config.yaml
dataset: "crops of objects in photos (Visual Genome)"
image_size: 64
embedding_dim: 64
am_softmax_scale: 30
residual_init: "zero_last"
shampoo_beta: 0.95
ema_decay: 0.99
epochs: 92.9
Rows from block 2, named by matrix and row number. Rows with one number belong to one channel. Each number is 128 + 24 x the weight over its row's rms, rounded and kept within 0 to 255. All counts start at 0. Numbers have three digits each. After the name is the row's rms in percent of the matrix's.
# convs1: first pointwise conv (model.blocks.2.convs.1.weight, 224x128x1x1), inputs 0-127
# convs3: second pointwise conv (model.blocks.2.convs.3.weight, 224x224x1x1, transposed), outputs 0-111
convs1.113 098:112158142169168160132138157100151109163104167136163145138152116118124097164140165116114114174120121129103126103166165139099152137118188099138114108154128159117148095103153138084123139124119098126122117118137132137145119133151154119124106160148087077096121084189111139131087142110087100152127143134147117140090118121092123116169146148148168109128171127127139140106126110140159127102115
convs3.113 099:108147154128116151167133117121161137120174137110170090133118074163092193116155136119133122112151107163159127103130161098102122096131114114117103091129133117120120146139117119133131140174125151107111140139090147132161160138097084091150083122135136079122140104120159138108112117141176138135098108173170141152163129098062111115130109103148
convs1.114 104:110150129153107082111139127169141126102119096126086102124096097134090094139117137161136154117179170090111206123129113125118137147122110135158123075148127124131109132153111093155163144130116129135096146146111153124104095128116123120127105142028130116147098144117134088116145128098135143083122151093144115141144124111132116124099142088132110157140124146163144151130157106146125110131147
convs3.114 103:153134128159108100108089136116126100138141147181071134148119140132135132111149118129167108126131109104165092124129140159082128140148107139154125119132151141121147174095138145108113106143148152141107113140142154132124138140156169146168134155142121169152149105124136119117143124111097102106148145121180114128141123180114082106110127116084
convs1.115 100:117113167128083116136145123138136136074132179136136140113093152129146062145170154067140146111129150117164113158124124123129087169124139113158188167144107127114138117115111123116103138149174141105091146130130121131156150131145174145125172117126120144126144155138129126121114098156067144103169147159132128094091144138151154109148144121141121161113158124134106131088114127122144120090107
convs3.115 102:112099154160128168186141101150117130105146165142134139144139166100141129123078087104137095143142112111104141130117090102116134154091128121135102110135134116130109089114162108109163126083107122142137135120160118120107109104129092155119133108166128132163107154163134156108095158168143148138139113103120143157130161122138144100117076144139
convs1.116 100:156149090098095142127117151159125126160098107110121118133116139117080129187127129159137149150151108146100101099123108152138184129123141118154115132130090159147152137100138150143134115121112140108083114132106101119125047120130137137112091144092135138096108112092083124123114159152117139119167155144120141119100116165125140124085102126136134158120122101197146134142101161156099114094153
convs3.116 105:131121126132153154121108101136116112087147120111165135115118140112125140147156111124075147095155122116108121117121090137130111140154132116095137123146128105115133103081165169088156136160151136144096128088127128111163134124138138121135111140139109155134099133173132118121083147156118107147092174115105121146120102145070174141150131123086
convs1.117 108:136173157122099090137102115140142065151150126160180148136103146121137106133120073121149122118146114150108141136177096135103142137121120103126103105098142122111156106138059147117130138119153080135121123099120135139138163196109125138126094124132115103110108151096142118132142133141175150144116153103095174122079113143132143085149116120140124151121114125107090137110155120158120166159107
convs3.117 102:152185138101135109117130120111136109135159161137117115108130101148123137106111131132143115123132100110129143131102188141132102146140120170098134131145127121143119127096148114144134143113105117132167121122132163149123155138115148141155155129137147157162093091149117115080085128177112138127115103127136135125127123135141122095108136164121
convs1.118 081:112142123121084112123050132151161130120127160115100134108115129116148151136124113120134183139148120127141143130137122091103139139099155153143130162122118146122174135124124128176089122143132140115130136122138122101161140139131100154115134119099133138076101162145112151113081128141141082130140101126147125169110102115158068152076112138116179107165113117137128125126114141106064139134063
convs3.118 089:127144149165210115134087124116116148151145171132116094131121133127130116136121147154133112137195123103115120133142121098129116123105115106113105115141135129134131148128130144118135163140148093108147131166120149133111105132164124120116120123121111157163129149104126095135113130111112079121139123048107079103117140123131128129144109116119
convs1.119 090:122139133114100134138120150152143135075139143123107129149159128151132165151135152123118182121106100096111074176073175108117127116144120112161147122132120126158070122128140122108134136133110123126089112103179129124107146125114138112175107113100153100133156097137144133134075127105177193159108104117120121144155094084124122092110114148147137140100114128143155141125115082130091148131121
convs3.119 101:153124145122131173123119106160137141119112153132146175110109109146145110101055148131132172090127148115153090108128107151154210131158129113084131136118113203137125156138066089119132110122153124084142078100127100147129129120152102133150099155140124134133205147136129123115139173128160133156071141120124126116120125085121125118136164121099
convs1.120 086:113127121097091123110176135123143152135135162119082113136110119161173103100122107145133121147140139077142146104124102099088150104120152077135119077123137089135101120094161128112104128134135119139131127141107140115128128130177123134127149114104140106129161143133157140137114130117153149169109154184129124126104149137143180079159084133111142134141148114140137122119119108158125108108226
convs3.120 093:118123169102188106136102138101085131093141176141141081152116176133139135156133133132119111152062093096117098134151118102130135118125146114129137113153124104155142140145135139098090159110136085087146138134157132111141120119137125081151071107120132136148120145105132139180118142107121082119125143106125107118142155143135119150133120079136
convs1.121 094:092110165114110159122132106126163115125130147150144101108129095126148101090119073157115150116125110140135147178117151132137139086112116151148104117126136093135128132112110121124088086157137124127153180122086105133136101136104125130080124111118170092140098110105168147140142088148070153152131161113079134146122156103188142109099131122133089131144119148138149127109137108153146185117117
convs3.121 103:118160142099139108108122119078127126095108130076103118138142111151118189115141127125163101144143102122145104075133143145122146084148122123178122132157102104143136148148147158123128146119139112108120124129103111082149110116104101130158110107103149110136118177125119111120117141149125129132105126115118108107195130142101139111153116120135
convs1.178 117:117135102207109139128127136116158125125117126113141163132119114139098157147117117154101128101124118100182127142148116076124166139103113148133154118161137109111113160146167092116156086150115143117125123130142100168131138181097141082120107097124124159164085112129107159147139184106101137143119104148096104149118140135109116124170121102125107107122147105173149139132145123132147058120118
convs3.178 105:151112178092112185097114127124153145098151127148152151121105093174108125162132109136070139121157132150162129176093142154150134093144168126099068143136151131107121155153092159116126137139085158119149099088120153156122138119138100145121153147116096139148126133165122114133164153136120159101135135108065140152098093126133090170129116169126
convs1.179 108:148143079161107099098144118111135133117139131112121120123071140169127155106158154123115117133133148128166118135107128140120113126116111121081090136047125173094129150098118134133092099110151049076129133132124121126153179159134139117126102130144130102126134117097139171110152103128177095169113140134127108131152166117102122131138132112136123125105134139122135177131089114135117165101109
convs3.179 104:132126164114106145115120136088154106139136103145112172150097157125141128125113125133151103131135147065102166142119137139155157109133150118135160114043131131116148069148130098144114117134128104092147110131117173131140089120166108077092129142116132109128108118117116189109150120152119091137130136136095154103163113113099165118079115122140
convs1.180 086:135145132147144122162124126116136124117156091120127150128129114156107120089140095102159112139107135126130127143125191106113106138113145102170102085144139082144132152127136131117123141122163175119084154129132104158104091132140105101118083150097079114153141130129121139108155128134105136120127138103167107174054127127146147120130135169158149119176101068130114129102157085162127105155150
convs3.180 104:145123160147139152122132107152128079180146137126189131141142139123110136150140116083123138122113113136131117110158117143114136138108071133128087121238105133163132139174148120140094160137135142128124153151138155134129121104098119139120104135135130113180127112158113149142152141187122115141136115141127129124138131144151108174171113076138
convs1.181 090:132146129122133120156173084132106123140132084131117121120111113133149106128166131136112093125108131160062126137139127141161101118125137139136133105135090157146143147119130143089132153098142143152145093128143137161122133158129152106111080127137140158180142095119113091117118138102146167115146171116138128117142112154105183063165069125085150115129142122117127146152135144145137113127206
convs3.181 101:056146158119165144136099147133136148111116117111088141122183132112136143145131127136124125118099151140122139135149138121126107106137185125124140180100091119166124138155146129115140140128154110132133133152117101140130127142113144175130144164126143136202127183149137143067115115097127132129102128119113151127115117126111128083077110172108
convs1.182 109:114115130158140142142118147149091135136173129139106143085084129132107173081114084153139129131102079075151155117130101160125143104112130147087134131147089131139114154113153134140137096120110118158142147091092129092083141114149148140117118149145122116085163118054094152163108151117097123125150112139120132109117141147079124122163141100089134109154147132121132172129169148122124117121125
convs3.182 103:097105117151120120103104130140152162125132136137088170144101144128100158118138094118104142112097125140119121151144125160108129147141151122095135127114133148120143112134120088113161106133079104164162139108159116122096170134104096150094099109129164132120097146120122133149161121108152108170131119119110159098129154076147142101080129111132
convs1.183 112:083139119143094143126120117113099129143114102054178135144122211120146128120126111127125152151089113104131095142109147111104149147139127156130113154175125121155161187135095104126126104149136129125117095089144127148149122145133144125136168152140110135096109134144128097128119125112146123109133125065127095185137116149144124105157098128168141119149161102132112125188096119130137135106121
convs3.183 105:140124152081102114148158132156159122134121129136132148112088092151130119116087132128116125114151129123130143126166119162092102103147073111137119110142131100164119127111095139112120127115039118126135123129108076136126094136126115138117160172128129081142134145149116129132131173140127145127132098097158138136121149148136096177083114115072
convs1.184 111:109170048152129133141141124126156104142145152109137132111104214140118094119203110105149137140146137179161142097108144122134141139097131150125128102121142112136158123111099113118143163126125132123129151137137161137156103150099084127145124132182117173090142162098132136152100111172137141139145110152149140141140147132137107115145123122149157120084141104175138146151105135110123144133121
convs3.184 099:147116123122120126143119123119140148102119131135126114116130128084126120112091147136135142116069107132143104125136143145124118126172122127110111100145140141115124138110119132144146146150105111140129129116128169128094106155101133111133108153161203162132127163104093147138120126147089142160112105117124131178110111110133067126064141203112
convs1.185 108:156117102106122085123108177135136110154136130165132124158161076127140132141149125104080111141077161126182129160140142147107170127137131118153127133163122136187136166161115126128149135132133193123109157145150142133168122152135109132125144137100119205127140105129137080094109144121128111133106128160115106127096100143105114143103109099154146140127154166100166131149140117105152111123122
convs3.185 103:131117104099124145109164125142133079118177098138170106135074136176145112117146115127110144160136106140138141145130133138137127114120117110102067105103142095160146169066147125166147147133136113144157141140112171086130209133133131095139126111134141122106114103102153152138144141202118117127118126140120123089143159103122099087138145164135
convs1.186 096:070155146127134145132110164109148125133152160133107118128141133149129150099111156185130138110105138153138086155096102151145164119134115116147094122162142083104128121151122141123168159151160098118153135140107145124128159133118157133085145152121141133146052137122129132127165154154148162190137106088131131120119118106161149144104116097091115105113111102148134156072113141144147087123153
convs3.186 100:103159124164162117143090101165152064173150113147139138118140098165117114197157144175153096088104145149132115118086149116107139109160093132140144122110165123124133145152123134118143122191146143118169128145047170111114123113122125138100178106108082109126116097118095129143161101150152142173143124107095115125148100110104123147162122125108
convs1.187 106:117119139089063204157140119095127110118123136131138120110117115133110165119100124127106132136112103094095085100098153142125139122132129149148084109171129085166116144144132103145156071146131103095118134096098148110109095150128060139142104120121141142117091085148129118143140118141142137092133170111175123145170123134135134137110136121166158107132134154171110115142125107136102151132125
convs3.187 103:090106141151129164132134146151112123148225102107169104136135135136162121145152157120135120166103116116105140153109090147097161133132151123113135110090178144122118126116112106188137160116082156111127163070104152103158138146119167166088137115128133115041146095116152171093140102137159119123141135119133091128126138104127154147173134138149
convs1.188 095:124138093150100099121154109123169149131138159098117134160127153101075171113123129103073131134136142118110136136128116183093151141123127111111089119119155101128136103082161166110093123102135135114123150137137114133114090143122124147116141143135154080097099094096127118123143087139103107107145130132132132137121134105118162130117122146143137130097113131143108133154119143240098079147130
convs3.188 106:163135117105148121163141098148114133134143157120138134103161094110146123134134136100100149111177096129113121135165124153142142163097145137109142122158132143114090125120124130143135092118111127143119114153115108161148102094128166158128134172162141115168111131148115111125103148120114109116117104141150127106107115090118135189092140099134
convs1.189 095:125097117123126103155153133123122127130200128148150130161142123154122157153126084115181075043154129110088126159143109131105151140122142123128120101126119119140113123152092121166099119111122120158154119139126126175145105128125112118115153144117132111152178102151126131126150139144179084147148123119145134166081096152117135135104177123104080111126134123108141126135140149100078141133148
convs3.189 098:144102177129103144167123127126123136126152145126112096106131086111110159097132136104107124143109153177135182110095127130111132155171157130129115109131123115109112104142143131117080122084140156158139121111115148146127167155156125126091130115142124148113109129164153163132129137118112147144117155120148124127117105151100144119087134136142
convs1.190 084:100110113147116124130121138144132125166181126140094143160121120100183129062168114126149145108183133161140149132080167111149144086104174130105147164141082140097159150120125143110081137120142102121114142105127131149082133143153168116121129170117173131161137123148110127104123080102145161126151123175139111103150109143120154141120129123127115140094115110131128117136179118115143116125119
convs3.190 098:136136148152113176140117168149117036153176180076139103144157149133113109140116111116144103119116116110113102129150109136173156132086110143124138150107133109130146136115156141120123174120134136135151120134092152151078123141114119141132144138150206139163135132145165121127126121147155136141129113102121146089149129134107126143106142075195
convs1.191 101:096163119109104116125142178150145103141128151125096102160164140134151137112116130142117127126135116151109117126126128128083145151108143165149133109140192084112132128158109150125111139114126138135120144094104138114216107128121127134140126139176164116102158131110133122101045127133175145153093125109141170099148125145164099121125092117184103142119117138131151135086137115125116117156144
convs3.191 100:130121149125103163128156144124163108115148073092121167122170119110094169170137133163096112136146142186171179112128149119123102100136111107151119108141131128142146186162119161146115158133115131109090154143123128151143139144082123117144193108134142091113121139094131139134128121119151161140135112133153148162138137128124131135104128109147
convs1.192 092:098127095073103104136122156134156118171112144148155159113117160123111106142127117147124103125102085149132146103128105144151164082136129114152081112133123077157128130087119136127093123134140150107103144130046142139164142146133094117192142118122082138137158114135122096137105118180101125120085121099103140105147093136121128105142134117157131112107136122159125142134128127139168140155089
convs3.192 099:119134120141117151100145149128121114136175143105122131120115122133153083164110124106120143155134114135109166101133085126107131115131152082130130129112075135153171136110099117158097178136107058153142128153168151119113132145130081126149101143100159117121133129141156128146135128109144127136143096127115108134092156156150152134131104117130
convs1.193 100:134197149133123097140125109149125153125149123109118114085129164143099110115140113119143135100129148088107130105116141154113175128131080087116098137131145149164106124100148162108119159063156140156131129171136085107139121135145144158100124095131114102060114126135114147099133127153131142152127104131103107123125171107108163131137107137162075104122169117134117182139137140128087124145153
convs3.193 100:123139125108217127123125142147136156084131117110085124126163133107117143117127104127119091164108147113115127100134152113123122120128106143133146115101096152184141193127146133145155136106133136139120120144172083147156079139110099128159116132150105121151142161159112121125105122150136048122155150176117089158144140105113151105092140103099
convs1.194 087:114103114143132118111164140096115131170158120136141124097110077115125115103141117103174102139130134128141128105102118136108157150152134162131094143165108106085159141077140095133162131111127125133114137130145134103107151132165161159076106101123140135137081172143122142101147105175130078150125144153147102125106129161141164119172154172111166142111108123186127128133106141158102109093129
convs3.194 102:149139116155117138141169185072129130146138093081128152134124115148111119167143129117098127149139110123112162075137127102132107153105161089158135182109104092128140124142142152123132153146125116146094166139109142143144162164094129136143124140174109119080128115156141124114147164145157133137117104151161151145099126117142118149122104111191