A small image embedding model, trained from scratch: activation silu.
Rows from block 4 of a small image embedding model, named by matrix and row number. Rows with one number belong to one channel. Each number is 128 + 32 x the weight over its row's rms, rounded and kept within 0 to 255. All counts start at 0. Numbers have three digits each.
After each channel's rows are labels from the 100 images, of 14848, where the channel reaches its highest value: "patch colour" is the nearest of a few named colours to the mean colour under the peak. Only what is clearly more common there than usual is listed. The data: crops of objects in photos (Visual Genome).
# convs1: first pointwise conv (model.blocks.4.convs.1.weight, 384x224x1x1), inputs 168-223
# convs3: second pointwise conv (model.blocks.4.convs.3.weight, 384x384x1x1, transposed), outputs 165-219

convs1.358:178132130112087099086091114162190106164152093119110133161148115166112152142124142142089132118209114103170101170127172164104126169094085149134142095118121148113114112127
convs3.358:089145124092155166115158183131143087143087120181160148120173044178081117136163087155152154179147116124144097152129130098160142145169135179140156118194146147124155145
patch colour: pink

convs1.310:101175108152167151091154146103166172170179126152117120140168105133091125161086108121137100112109170132094158195143091122082084095105141148113115082189135075172180197130
convs3.310:155179127080151162125139169098095142084139098150124114134116138180070115082119154137106092123116084171166151086121157139175118093152114178089106143121107107127088190
patch colour: grey

convs1.141:172105110165162151068112062153132086077072096141146099104103221080156085127114167079160106130118094110122124196110108149146096083146051124090094131122079147125154142067
convs3.141:164093156148113106071163084105170110145093111117159136097136134135141123094154126180147115152075129102099185131148134169192079124081141156122133086119099069160121152
patch colour: grey

convs1.127:148137179133119151102174177099070138097117110144135142145164096134148100158144106079130114098113173147182127150130086147104099165064136114161121123126116142158092111104
convs3.127:116107145189197148091107155125085132133166139160139111083167153114171132144115122119147137084204123102105132098116160122162142095051125086138149115105142148162102122
patch colour: grey

convs1.19:149118119071098129111091109186120152130136096146136130167085126212093131143065172115135129177186104151083147135096170114137149099129158108083089110156111094157190146095
convs3.19:118132169166148175086086148191105104157151102135088085090170147152172139107150169125088070141129118148079112105037147140132148171062117160074169075103125057078159131
patch colour: pink

convs1.270:134098119155154129075216091118134103135104111148108123147107117069124159138138093120118101154133100083087099129146108151112111145093086173166087070150045139143108167107
convs3.270:113142079125137154131142096096132106097104093144123145149069126172080140093128120159143090132114172133165150164157131125141126102152133118084153073147137105103134156
patch colour: black

convs1.17:131100152148166160076136113116170075114088096181155098151109175151136153114096097085142134155110130163071145153074129133111167107092110092083115131131147113086174123146
convs3.17:087167111110139094097119157089139074133073105106167138124118168138146102083106113158172176154138088104109158046126141139101120153139166112154145115110128187115113154
patch colour: brown

convs1.186:121118086107113090119085139158183141104133097169144153157096117129121074141127124182105141105113183101136065130188091155112077098096153197078093091093110116122136109109
convs3.186:130083158147050164147164110108124149134157146118160085084146145130126119121123125159124190133111152097101107135109159157094137183155105129145137202143054136108117140
patch colour: brown

convs1.80:103107122136052129129108114124144103138122094164166127082184148152160113114186138159145096152088140151111150166124166129107110131115158140147126150181161190096137133157
convs3.80:168110104081084087110190143050134080185173099153112159103171173110167139159164171111136075193140134141067138118094086102125114136038058162141133185085116157121149154
patch colour: pink

convs1.337:123125106110125000128125095155164159132139094164126136120111107119149134104099148136167168106098151141084081167161117111110122132123110091123135121137147132144120093109
convs3.337:139088135105138126168103102137000136133098105112067121132123212192197092130135100121154082105121140137117108098093126092209131114148121075102126069114120138123143159
patch colour: black

convs1.118:167145042150120255130123149150120112170108115131133105111152153108101148120160127073062145122075157107159123106126149145125115113116098175144119159142086090114103139161
convs3.118:138178139154125136100140144107182191108098155199173178148166091122102123185120214137110163127137139137149152108152109195085126149152128140154119098092139141113093130
patch colour: pink

convs1.242:139153066079111018158145113105148112120110078149128119104114135143115128107149120135174130143117164110110113174134101050091183081105121087097137170108117099096115145127
convs3.242:098112124188097146137198157136161150078160124133182111141120115059137092144116108100124199145160131122152123158169157122129144086104138128137105156163077076153071151
patch colour: pink

convs1.289:144138125119143130188097070184100152158126144101153173190124097147129141120154117137123129098160098127078102095112098094118145132138187140053148103121170180115072087177
convs3.289:097122092146162149147151143117147112119122087120160079131166111061161145162101165130140101156169115179146123074108113098136114177164129055133111088149187116134122086
patch colour: black

convs1.149:131144114152066159118098171131135139141172068122146093124063128134185123098124154105078150114106171085126135117185125139172156140099096129119135099140192147114159107109
convs3.149:129041090137100110102071097134134098080194156048128105167082107142069136106124192060131099069058138134103144121139124149195095129142069158162115138193090097131056151
patch colour: black

convs1.119:076167083136126143081136118109129139153088081111135041200146167043145110190158138122116103083151114143172132184143134124143084113157077140099093174089126156113151110131
convs3.119:085164100148092133202141116133142128129169117096156120115202097126142098180151135135127091098093150129115172098133168070156086145118082176064130105097091151114100144
patch colour: grey

convs1.215:107087093132114140039099125086150125173096138148057142103173120126090126080145094154128156108138066095136120168165087117125078144106153138185117106160109163114139135124
convs3.215:093137142072125113136108120102193148162142119106130107137140084152081117138084130131133083116070148095114098166129184086134144153144139109166174092101144164122150103
patch colour: grey

convs1.130:168104113146115139139126094134211181133122142086134116123095153164133142119137123125136123138158070089079101117167165143084161122150166172135091080090068123121162088120
convs3.130:143095196137135124135168074081116106161081131138128113125077152124100076154144118149157116103161073111111074111083074133154149153106109163118132099127120150133131110
patch colour: black

convs1.218:082096107144137053068171100151101081086102142061151122118143129124079149119121130139136113145155100103113093090117119163136084093150114190206094092107101148133113143160
convs3.218:113147121111075089153169127141135166128104125076162155145163120093140163124123173185140149187113157137146115125199094175137157099164134104119139102152107166107090078
patch colour: black

convs1.51:133133173125119187127148099140157135166121094170094129066154126135146168113152102125079113185102100131104051102134078120081137141106110117152071129087151099152096143130
convs3.51:163114135129079156078119203084144097135120110129144200121163041137010151155096152081152122192096117181093119172119096119090086132106197127077208188072126142140103132
patch colour: brown

convs1.213:185112181120097138140152060058149172075053133074077147121124110082136123128149075126172150181108168103116094124185145124151093150133069166140103106098086119164134122112
convs3.213:117154123058106166131151113160129130076132108123136129141142151133121091101085075121104124115116123148110185121149154176118107134163142155114103073122124104159112139
patch colour: black

convs1.154:157109141127098131150179099111196150130138123139161174202171164142130124107136109101130137121178094124079069125137193138119144126106138164109125127139201128087127154134
convs3.154:074127129123149149102090109084121165126176091148166094097106092153148092140156121115140060191083175188103151149058096098120123134122159093157108126179130145137102121
patch colour: black

convs1.41:105098171109149097057107119121140140126101117089167027117206071147096108142218102115135125096088152096168201167122113102139112154129166124043150150121117127123179142122
convs3.41:145107117124097084135117101103101168117083103174127094190086192185192120088105137177116109121164083116135140115115148135136114083119123112158116108156125119166184123
patch colour: pink

convs1.243:111202110095105129160055162145159104122099105150154031100093157147151103150141121162116145120138113165109125085118190143153075119117125141122132154161084153142140095076
convs3.243:088142087141169132109157160085117118165131129148103142109127099151151091097117115119129137173175138092079116118061130139150137160201151096110178137098058124139121139
patch colour: white

convs1.83:166213103120148121088101139134132079089134112083128108154181134121112118119125119139172138062108114115121105156167128118139133109048122067124115097126153113149127152144
convs3.83:088071136102163170103105087132119113205142071145130118109099161130081122134125161050165111050135097152089135086145137118184060100156123108151110104142199077139164109
patch colour: black

convs1.5:122153130124071098143166162138091154102136113129178162109140113108071050132151120177105110174078160232130143126114148116079125136114107122186095123110111148103135143109
convs3.5:152172079153103102126155138110129116131158178062094196078107094116134157142080152117169159118123161112107136141152158179088139130115171184135102100131154142148194104
patch colour: brown

convs1.264:120109158115127139104117160157119104204134142119131111078154120153126177134137167117111134112160127134168127123074157134176117094121153081153183108064127127095106162182
convs3.264:095128154130112027106093182114147065118144150179077159128147080160101173139135124101115150168144105119175156099171185155079076141098177141101102117088157139114120141
patch colour: brown

convs1.293:165133142113128152135099114098132150106057097122127189146194114064120113199126077157205116153164163139145089113166114132145177192112149161088127109182122131157134165102
convs3.293:141100129132162128241113096109126097142154127113107117166196180163102115174154124077202173109149147095128186134125135134152155108101139135124138099088138000155226140
patch colour: brown

convs1.18:119139035125081154132116078152162103109091162103168153179160146095142074066150100154135153095132155109134184152159089153156140116092115119099120089176171160128143175155
convs3.18:136188093168139109135105097150107143099090168096141116115111123105092154181098097174153143249110141062069082153139133162108106107143162167118121106087171109161112109
patch colour: black

convs1.111:108143065183061100161128098143136129140108105094144124145080084119106126092074145133109062130116173162101171144137156196082128101091135139183095120066149165181146138135
convs3.111:115139133167186155125070127130100164108077138105147123093082105126123119104123137105110138132154125125084087202104093134127008107157120146166171135101123162107148119
patch colour: pink

convs1.37:101098117102141143120154109145149111147140127066111104127151154131087101145140078122098150088145120093065087163176123126086099145106137131095113150134130154160122182102
convs3.37:120161104157092100108038077139130025182158147159097172102102114116150114169171159136189085113116145085143111130161114160167117122133137118125106151092121137124127129
patch colour: brown

convs1.105:168156103098144133160126085117085120154118014128128152180082079133098120131129113084117119100143122203100055115124083156160122150188116090105056195226198150105095117186
convs3.105:144136106104124101119136124109170102157160169130139102143146139129144128177104169127167169144088108068104098157172106087077131133112149078053037063159111139143093164
patch colour: brown

convs1.335:118120085132105095133098134081071140184122111133156171163128103077082093142223138151080109138159126116160175135073143127038163204133106084108108074182172144141139107121
convs3.335:126091167190136108102135148123102060132096151087123056151162146110090095093143118139123144109128096149203084213095076149140106141121165125119156109127106093142080119
patch colour: brown

convs1.65:098113054162103148096122157131117110110070096211157144164148127151098164158149090154115080138067113157116143127105112152115132108116148136175157151081117167127151199135
convs3.65:129131146131143074069122124157154162152105123152094120144071111148116134162094146146115096106091159164164086119156150134207159109141122073139140132150080120158142062
patch colour: pink

convs1.43:135138131103154123165119115198086131133100119179108156147126154148078096112135118145093195160088197135183201166150137182078121124111149096128110105142071078112132128146
convs3.43:166247110070160154122100069117126081115106133112104138126114158189127162111147193112112084098124145121105149175149167134159143138156086116159180149143149150085114160
patch colour: brown

convs1.212:130188087112144121132167144106164151170131076126138140123140106132136170137096085135119139128141119148122117078139135230119162095150101094135122131103094113108104124107
convs3.212:111124100154049136162134118116171189131091097158156123142120059088143096093163149137107114164171122128161091143143140153156153133154119133026099145151122124068100173
patch colour: pink

convs1.116:128115181118164090087144149166100155186172137120096120110151075146035137098192077107160129176120183134089116162104073111067097123144090100090122164093145128138186107136
convs3.116:067105117109175133109126144166104107100157136171104169161119164188163137082180119203139139130162140098080127105166089148136092096181143114210081083109180158183138107
patch colour: pink

convs1.307:161140092143147089163139109124132131147105100110165152096156118123117056124120099124158091123078122150130144101159099144071137156158142104103149134119104154129135112133
convs3.307:112094144070102125061161112103103080171081101094125098125103125125141172101104135070085121127159152112203183159130122196123118140150161145134098126133106123122147117
patch colour: brown

convs1.227:141133148124123137142129134211110097120079087122145127128130133165120123127092166129146073124136111140127122097097117135115072164088166175120165133125158173096075110130
convs3.227:195124147112195101076139124146090148143079118149095221104016107134123078066090129143119163097138125107140124105100127144092075116138115114177099161134189158090140036
patch colour: grey

convs1.204:149098101082074137096137218129158103125150086069110121190112097136151115113104150119138144113107132128137101117159110188096082072119095113128115107169074160138161106162
convs3.204:103147041104130115127153200128127143055159141138122152143164156161146136100159138155107127114099119192187114109086141166098142117109103092167151120148114150137127104
patch colour: pink

convs1.382:133142108102162109120112109130149154147091090141128156146112159092148131149126048119158144149123113124119095154088094118115161114107133126159064155132123170177171150080
convs3.382:155099102179098109133151153069190155168110098123161148201118123149174130097100151100107121116152164151157144149132131095145093148125156120109109128121111061131135111
patch colour: grey

convs1.170:106093161119136161103115134099071121130103121114109166173181189161117137129100097172119153118159114135097140111157117097133084086108128147139112121125077100206097141114
convs3.170:101149141122121139110144132118171154087180099207082078153103117153104086076171157089129122162173104090153163137056072126117071102101161146172116100114121061055050161
patch colour: black

convs1.129:075153109138107158120111114072133090141138071114118114199155170134105147105164095193139122123124058194171132163088142133129196181155164040130130111121113120113095092086
convs3.129:123122128089116131115145174079145106156112143135156146117124141156177154160141096108149148194100119149131119135125089089149090104132141083128204077116104194078133162
patch colour: black

convs1.99:120149109128124167127160136134135099092093144087103127115123094162187060140104098110144147137091039145135142134143166121121105162153116134076110078105056110162153137152
convs3.99:127086104189147117142074163097119126161107147115114158152137136154083141112109119166133122152106132079169060125134066149178130180098038142101143125109065097163126102
patch colour: black

convs1.152:169148150107070169096166092145127143050056117088079158129133110134139123143145071173163066156087111087141114107162123109118111172135124066121085171160141150091154133136
convs3.152:136084127128125153121117060139150132057165097113138108156150059135128168108165167106067184158153111126129148130137108124190095170134140170137173182102160106162076108
patch colour: brown

convs1.240:162212163151043121128145049163107090119121115072107151195096166087114120140168096098094112047177203080115141111126125155127096154185168136119099154124155113155102081141
convs3.240:153088130145126160148134110139138114114131141167096108088134177047143094152122138196070155173124137158153135113166100159136159158084141109163108149156110133083134094
patch colour: pink

convs1.22:127064194135128116141110175157119222155175135174219100097155126141170172152106099129077157158103090185120121187154162135156139166164095134049084110067158103111140121194
convs3.22:138146162196152127101165163121185131140096162084161149152139100151108132161120119087099105157129145145127106160205178146197135174144099089054124058197130106113182125
patch colour: pink

convs1.102:117139085134090134142147125100177126131183118140112147148166143136136137156159089183096105201090094142132106135130095128149136138096147119138156118067107114120206063125
convs3.102:075148113080158124105136108147112115125134169111120071109137143105180139095143049076109127147152193077137140137079120137097065099117105164133095174138052148099156123
patch colour: black

convs1.47:141113106162071122081084141175151073101151141132152149156042125144068160125082211117129119095130082175088080122113128093160152123074159117084120208151097140146111128184
convs3.47:158114183115134117129159111165157097116113092148176182130081171084108114115190203104099104142131122138129188133090108097096068141148127084093097042122128137143163150
patch colour: pink

convs1.206:149074099154174244140155154143133130075113092121104140116117148097086164135128155082081113111125172121108182086166159236129117147115151093126122111112151140117138142091
convs3.206:119166162111156123093115089133058109141185122072121078152123183130145140066105058111122121112105119151069140124053119138144128105138100142157167187112170121153168133
patch colour: pink

convs1.265:105073110146159161127097106162174118154123076183179129167175130141153128090158170105125086105112046101172130113135065133124116140127101144048085133142105190034142155136
convs3.265:156124161110088109098166157134172148081122110161115125165122137133083128183199129120139126114130139080154150119139091131167112103113110111055186110069169080141158048
patch colour: brown

convs1.315:105145116115092099156096123168128129123152120121102161144122146131103120112137179148157133087157101073176097211131163118121155085135054154133093141162112148131126131174
convs3.315:211133082127146155180117080098150159145162085090085170208145095136140142150146113120162087114109175076167110068084109105166179105118163153157123119123120160135110157
patch colour: pink

convs1.165:059127119152119115149133083162170106144087137105078106115085139100093092125120111119061094157161165072101173150151102160112096100135166181055149129102089152148108141170
convs3.165:112136121112106076118130115190101092084104227142123088223133144112066162145133119178161160137108174069146107129150205133144150094175090143144177128174095084156091142
patch colour: black

convs1.223:092114148125117079189150069077158156178116183116171114167181132093118132154168062109104162144169104084095135137173114159142134105067117159108124145118137128146096110168
convs3.223:119149133173160142118108098067144109161096110130153165125085125129141121094138121098103092134146156176133082147156130106190090102127129145149155150171142157091115142
patch colour: black

convs1.71:125136069137101125009130183129144177169108154107114076143164155122134154134123092135227125153126083069135104161099104157119061145143135134130137162122092203147163137122
convs3.71:133104112156185160128092127115085117124104136129181151212155139141157108086135111103079130133146131129125165115146177119155155055146076165163118159162098139128166096
patch colour: grey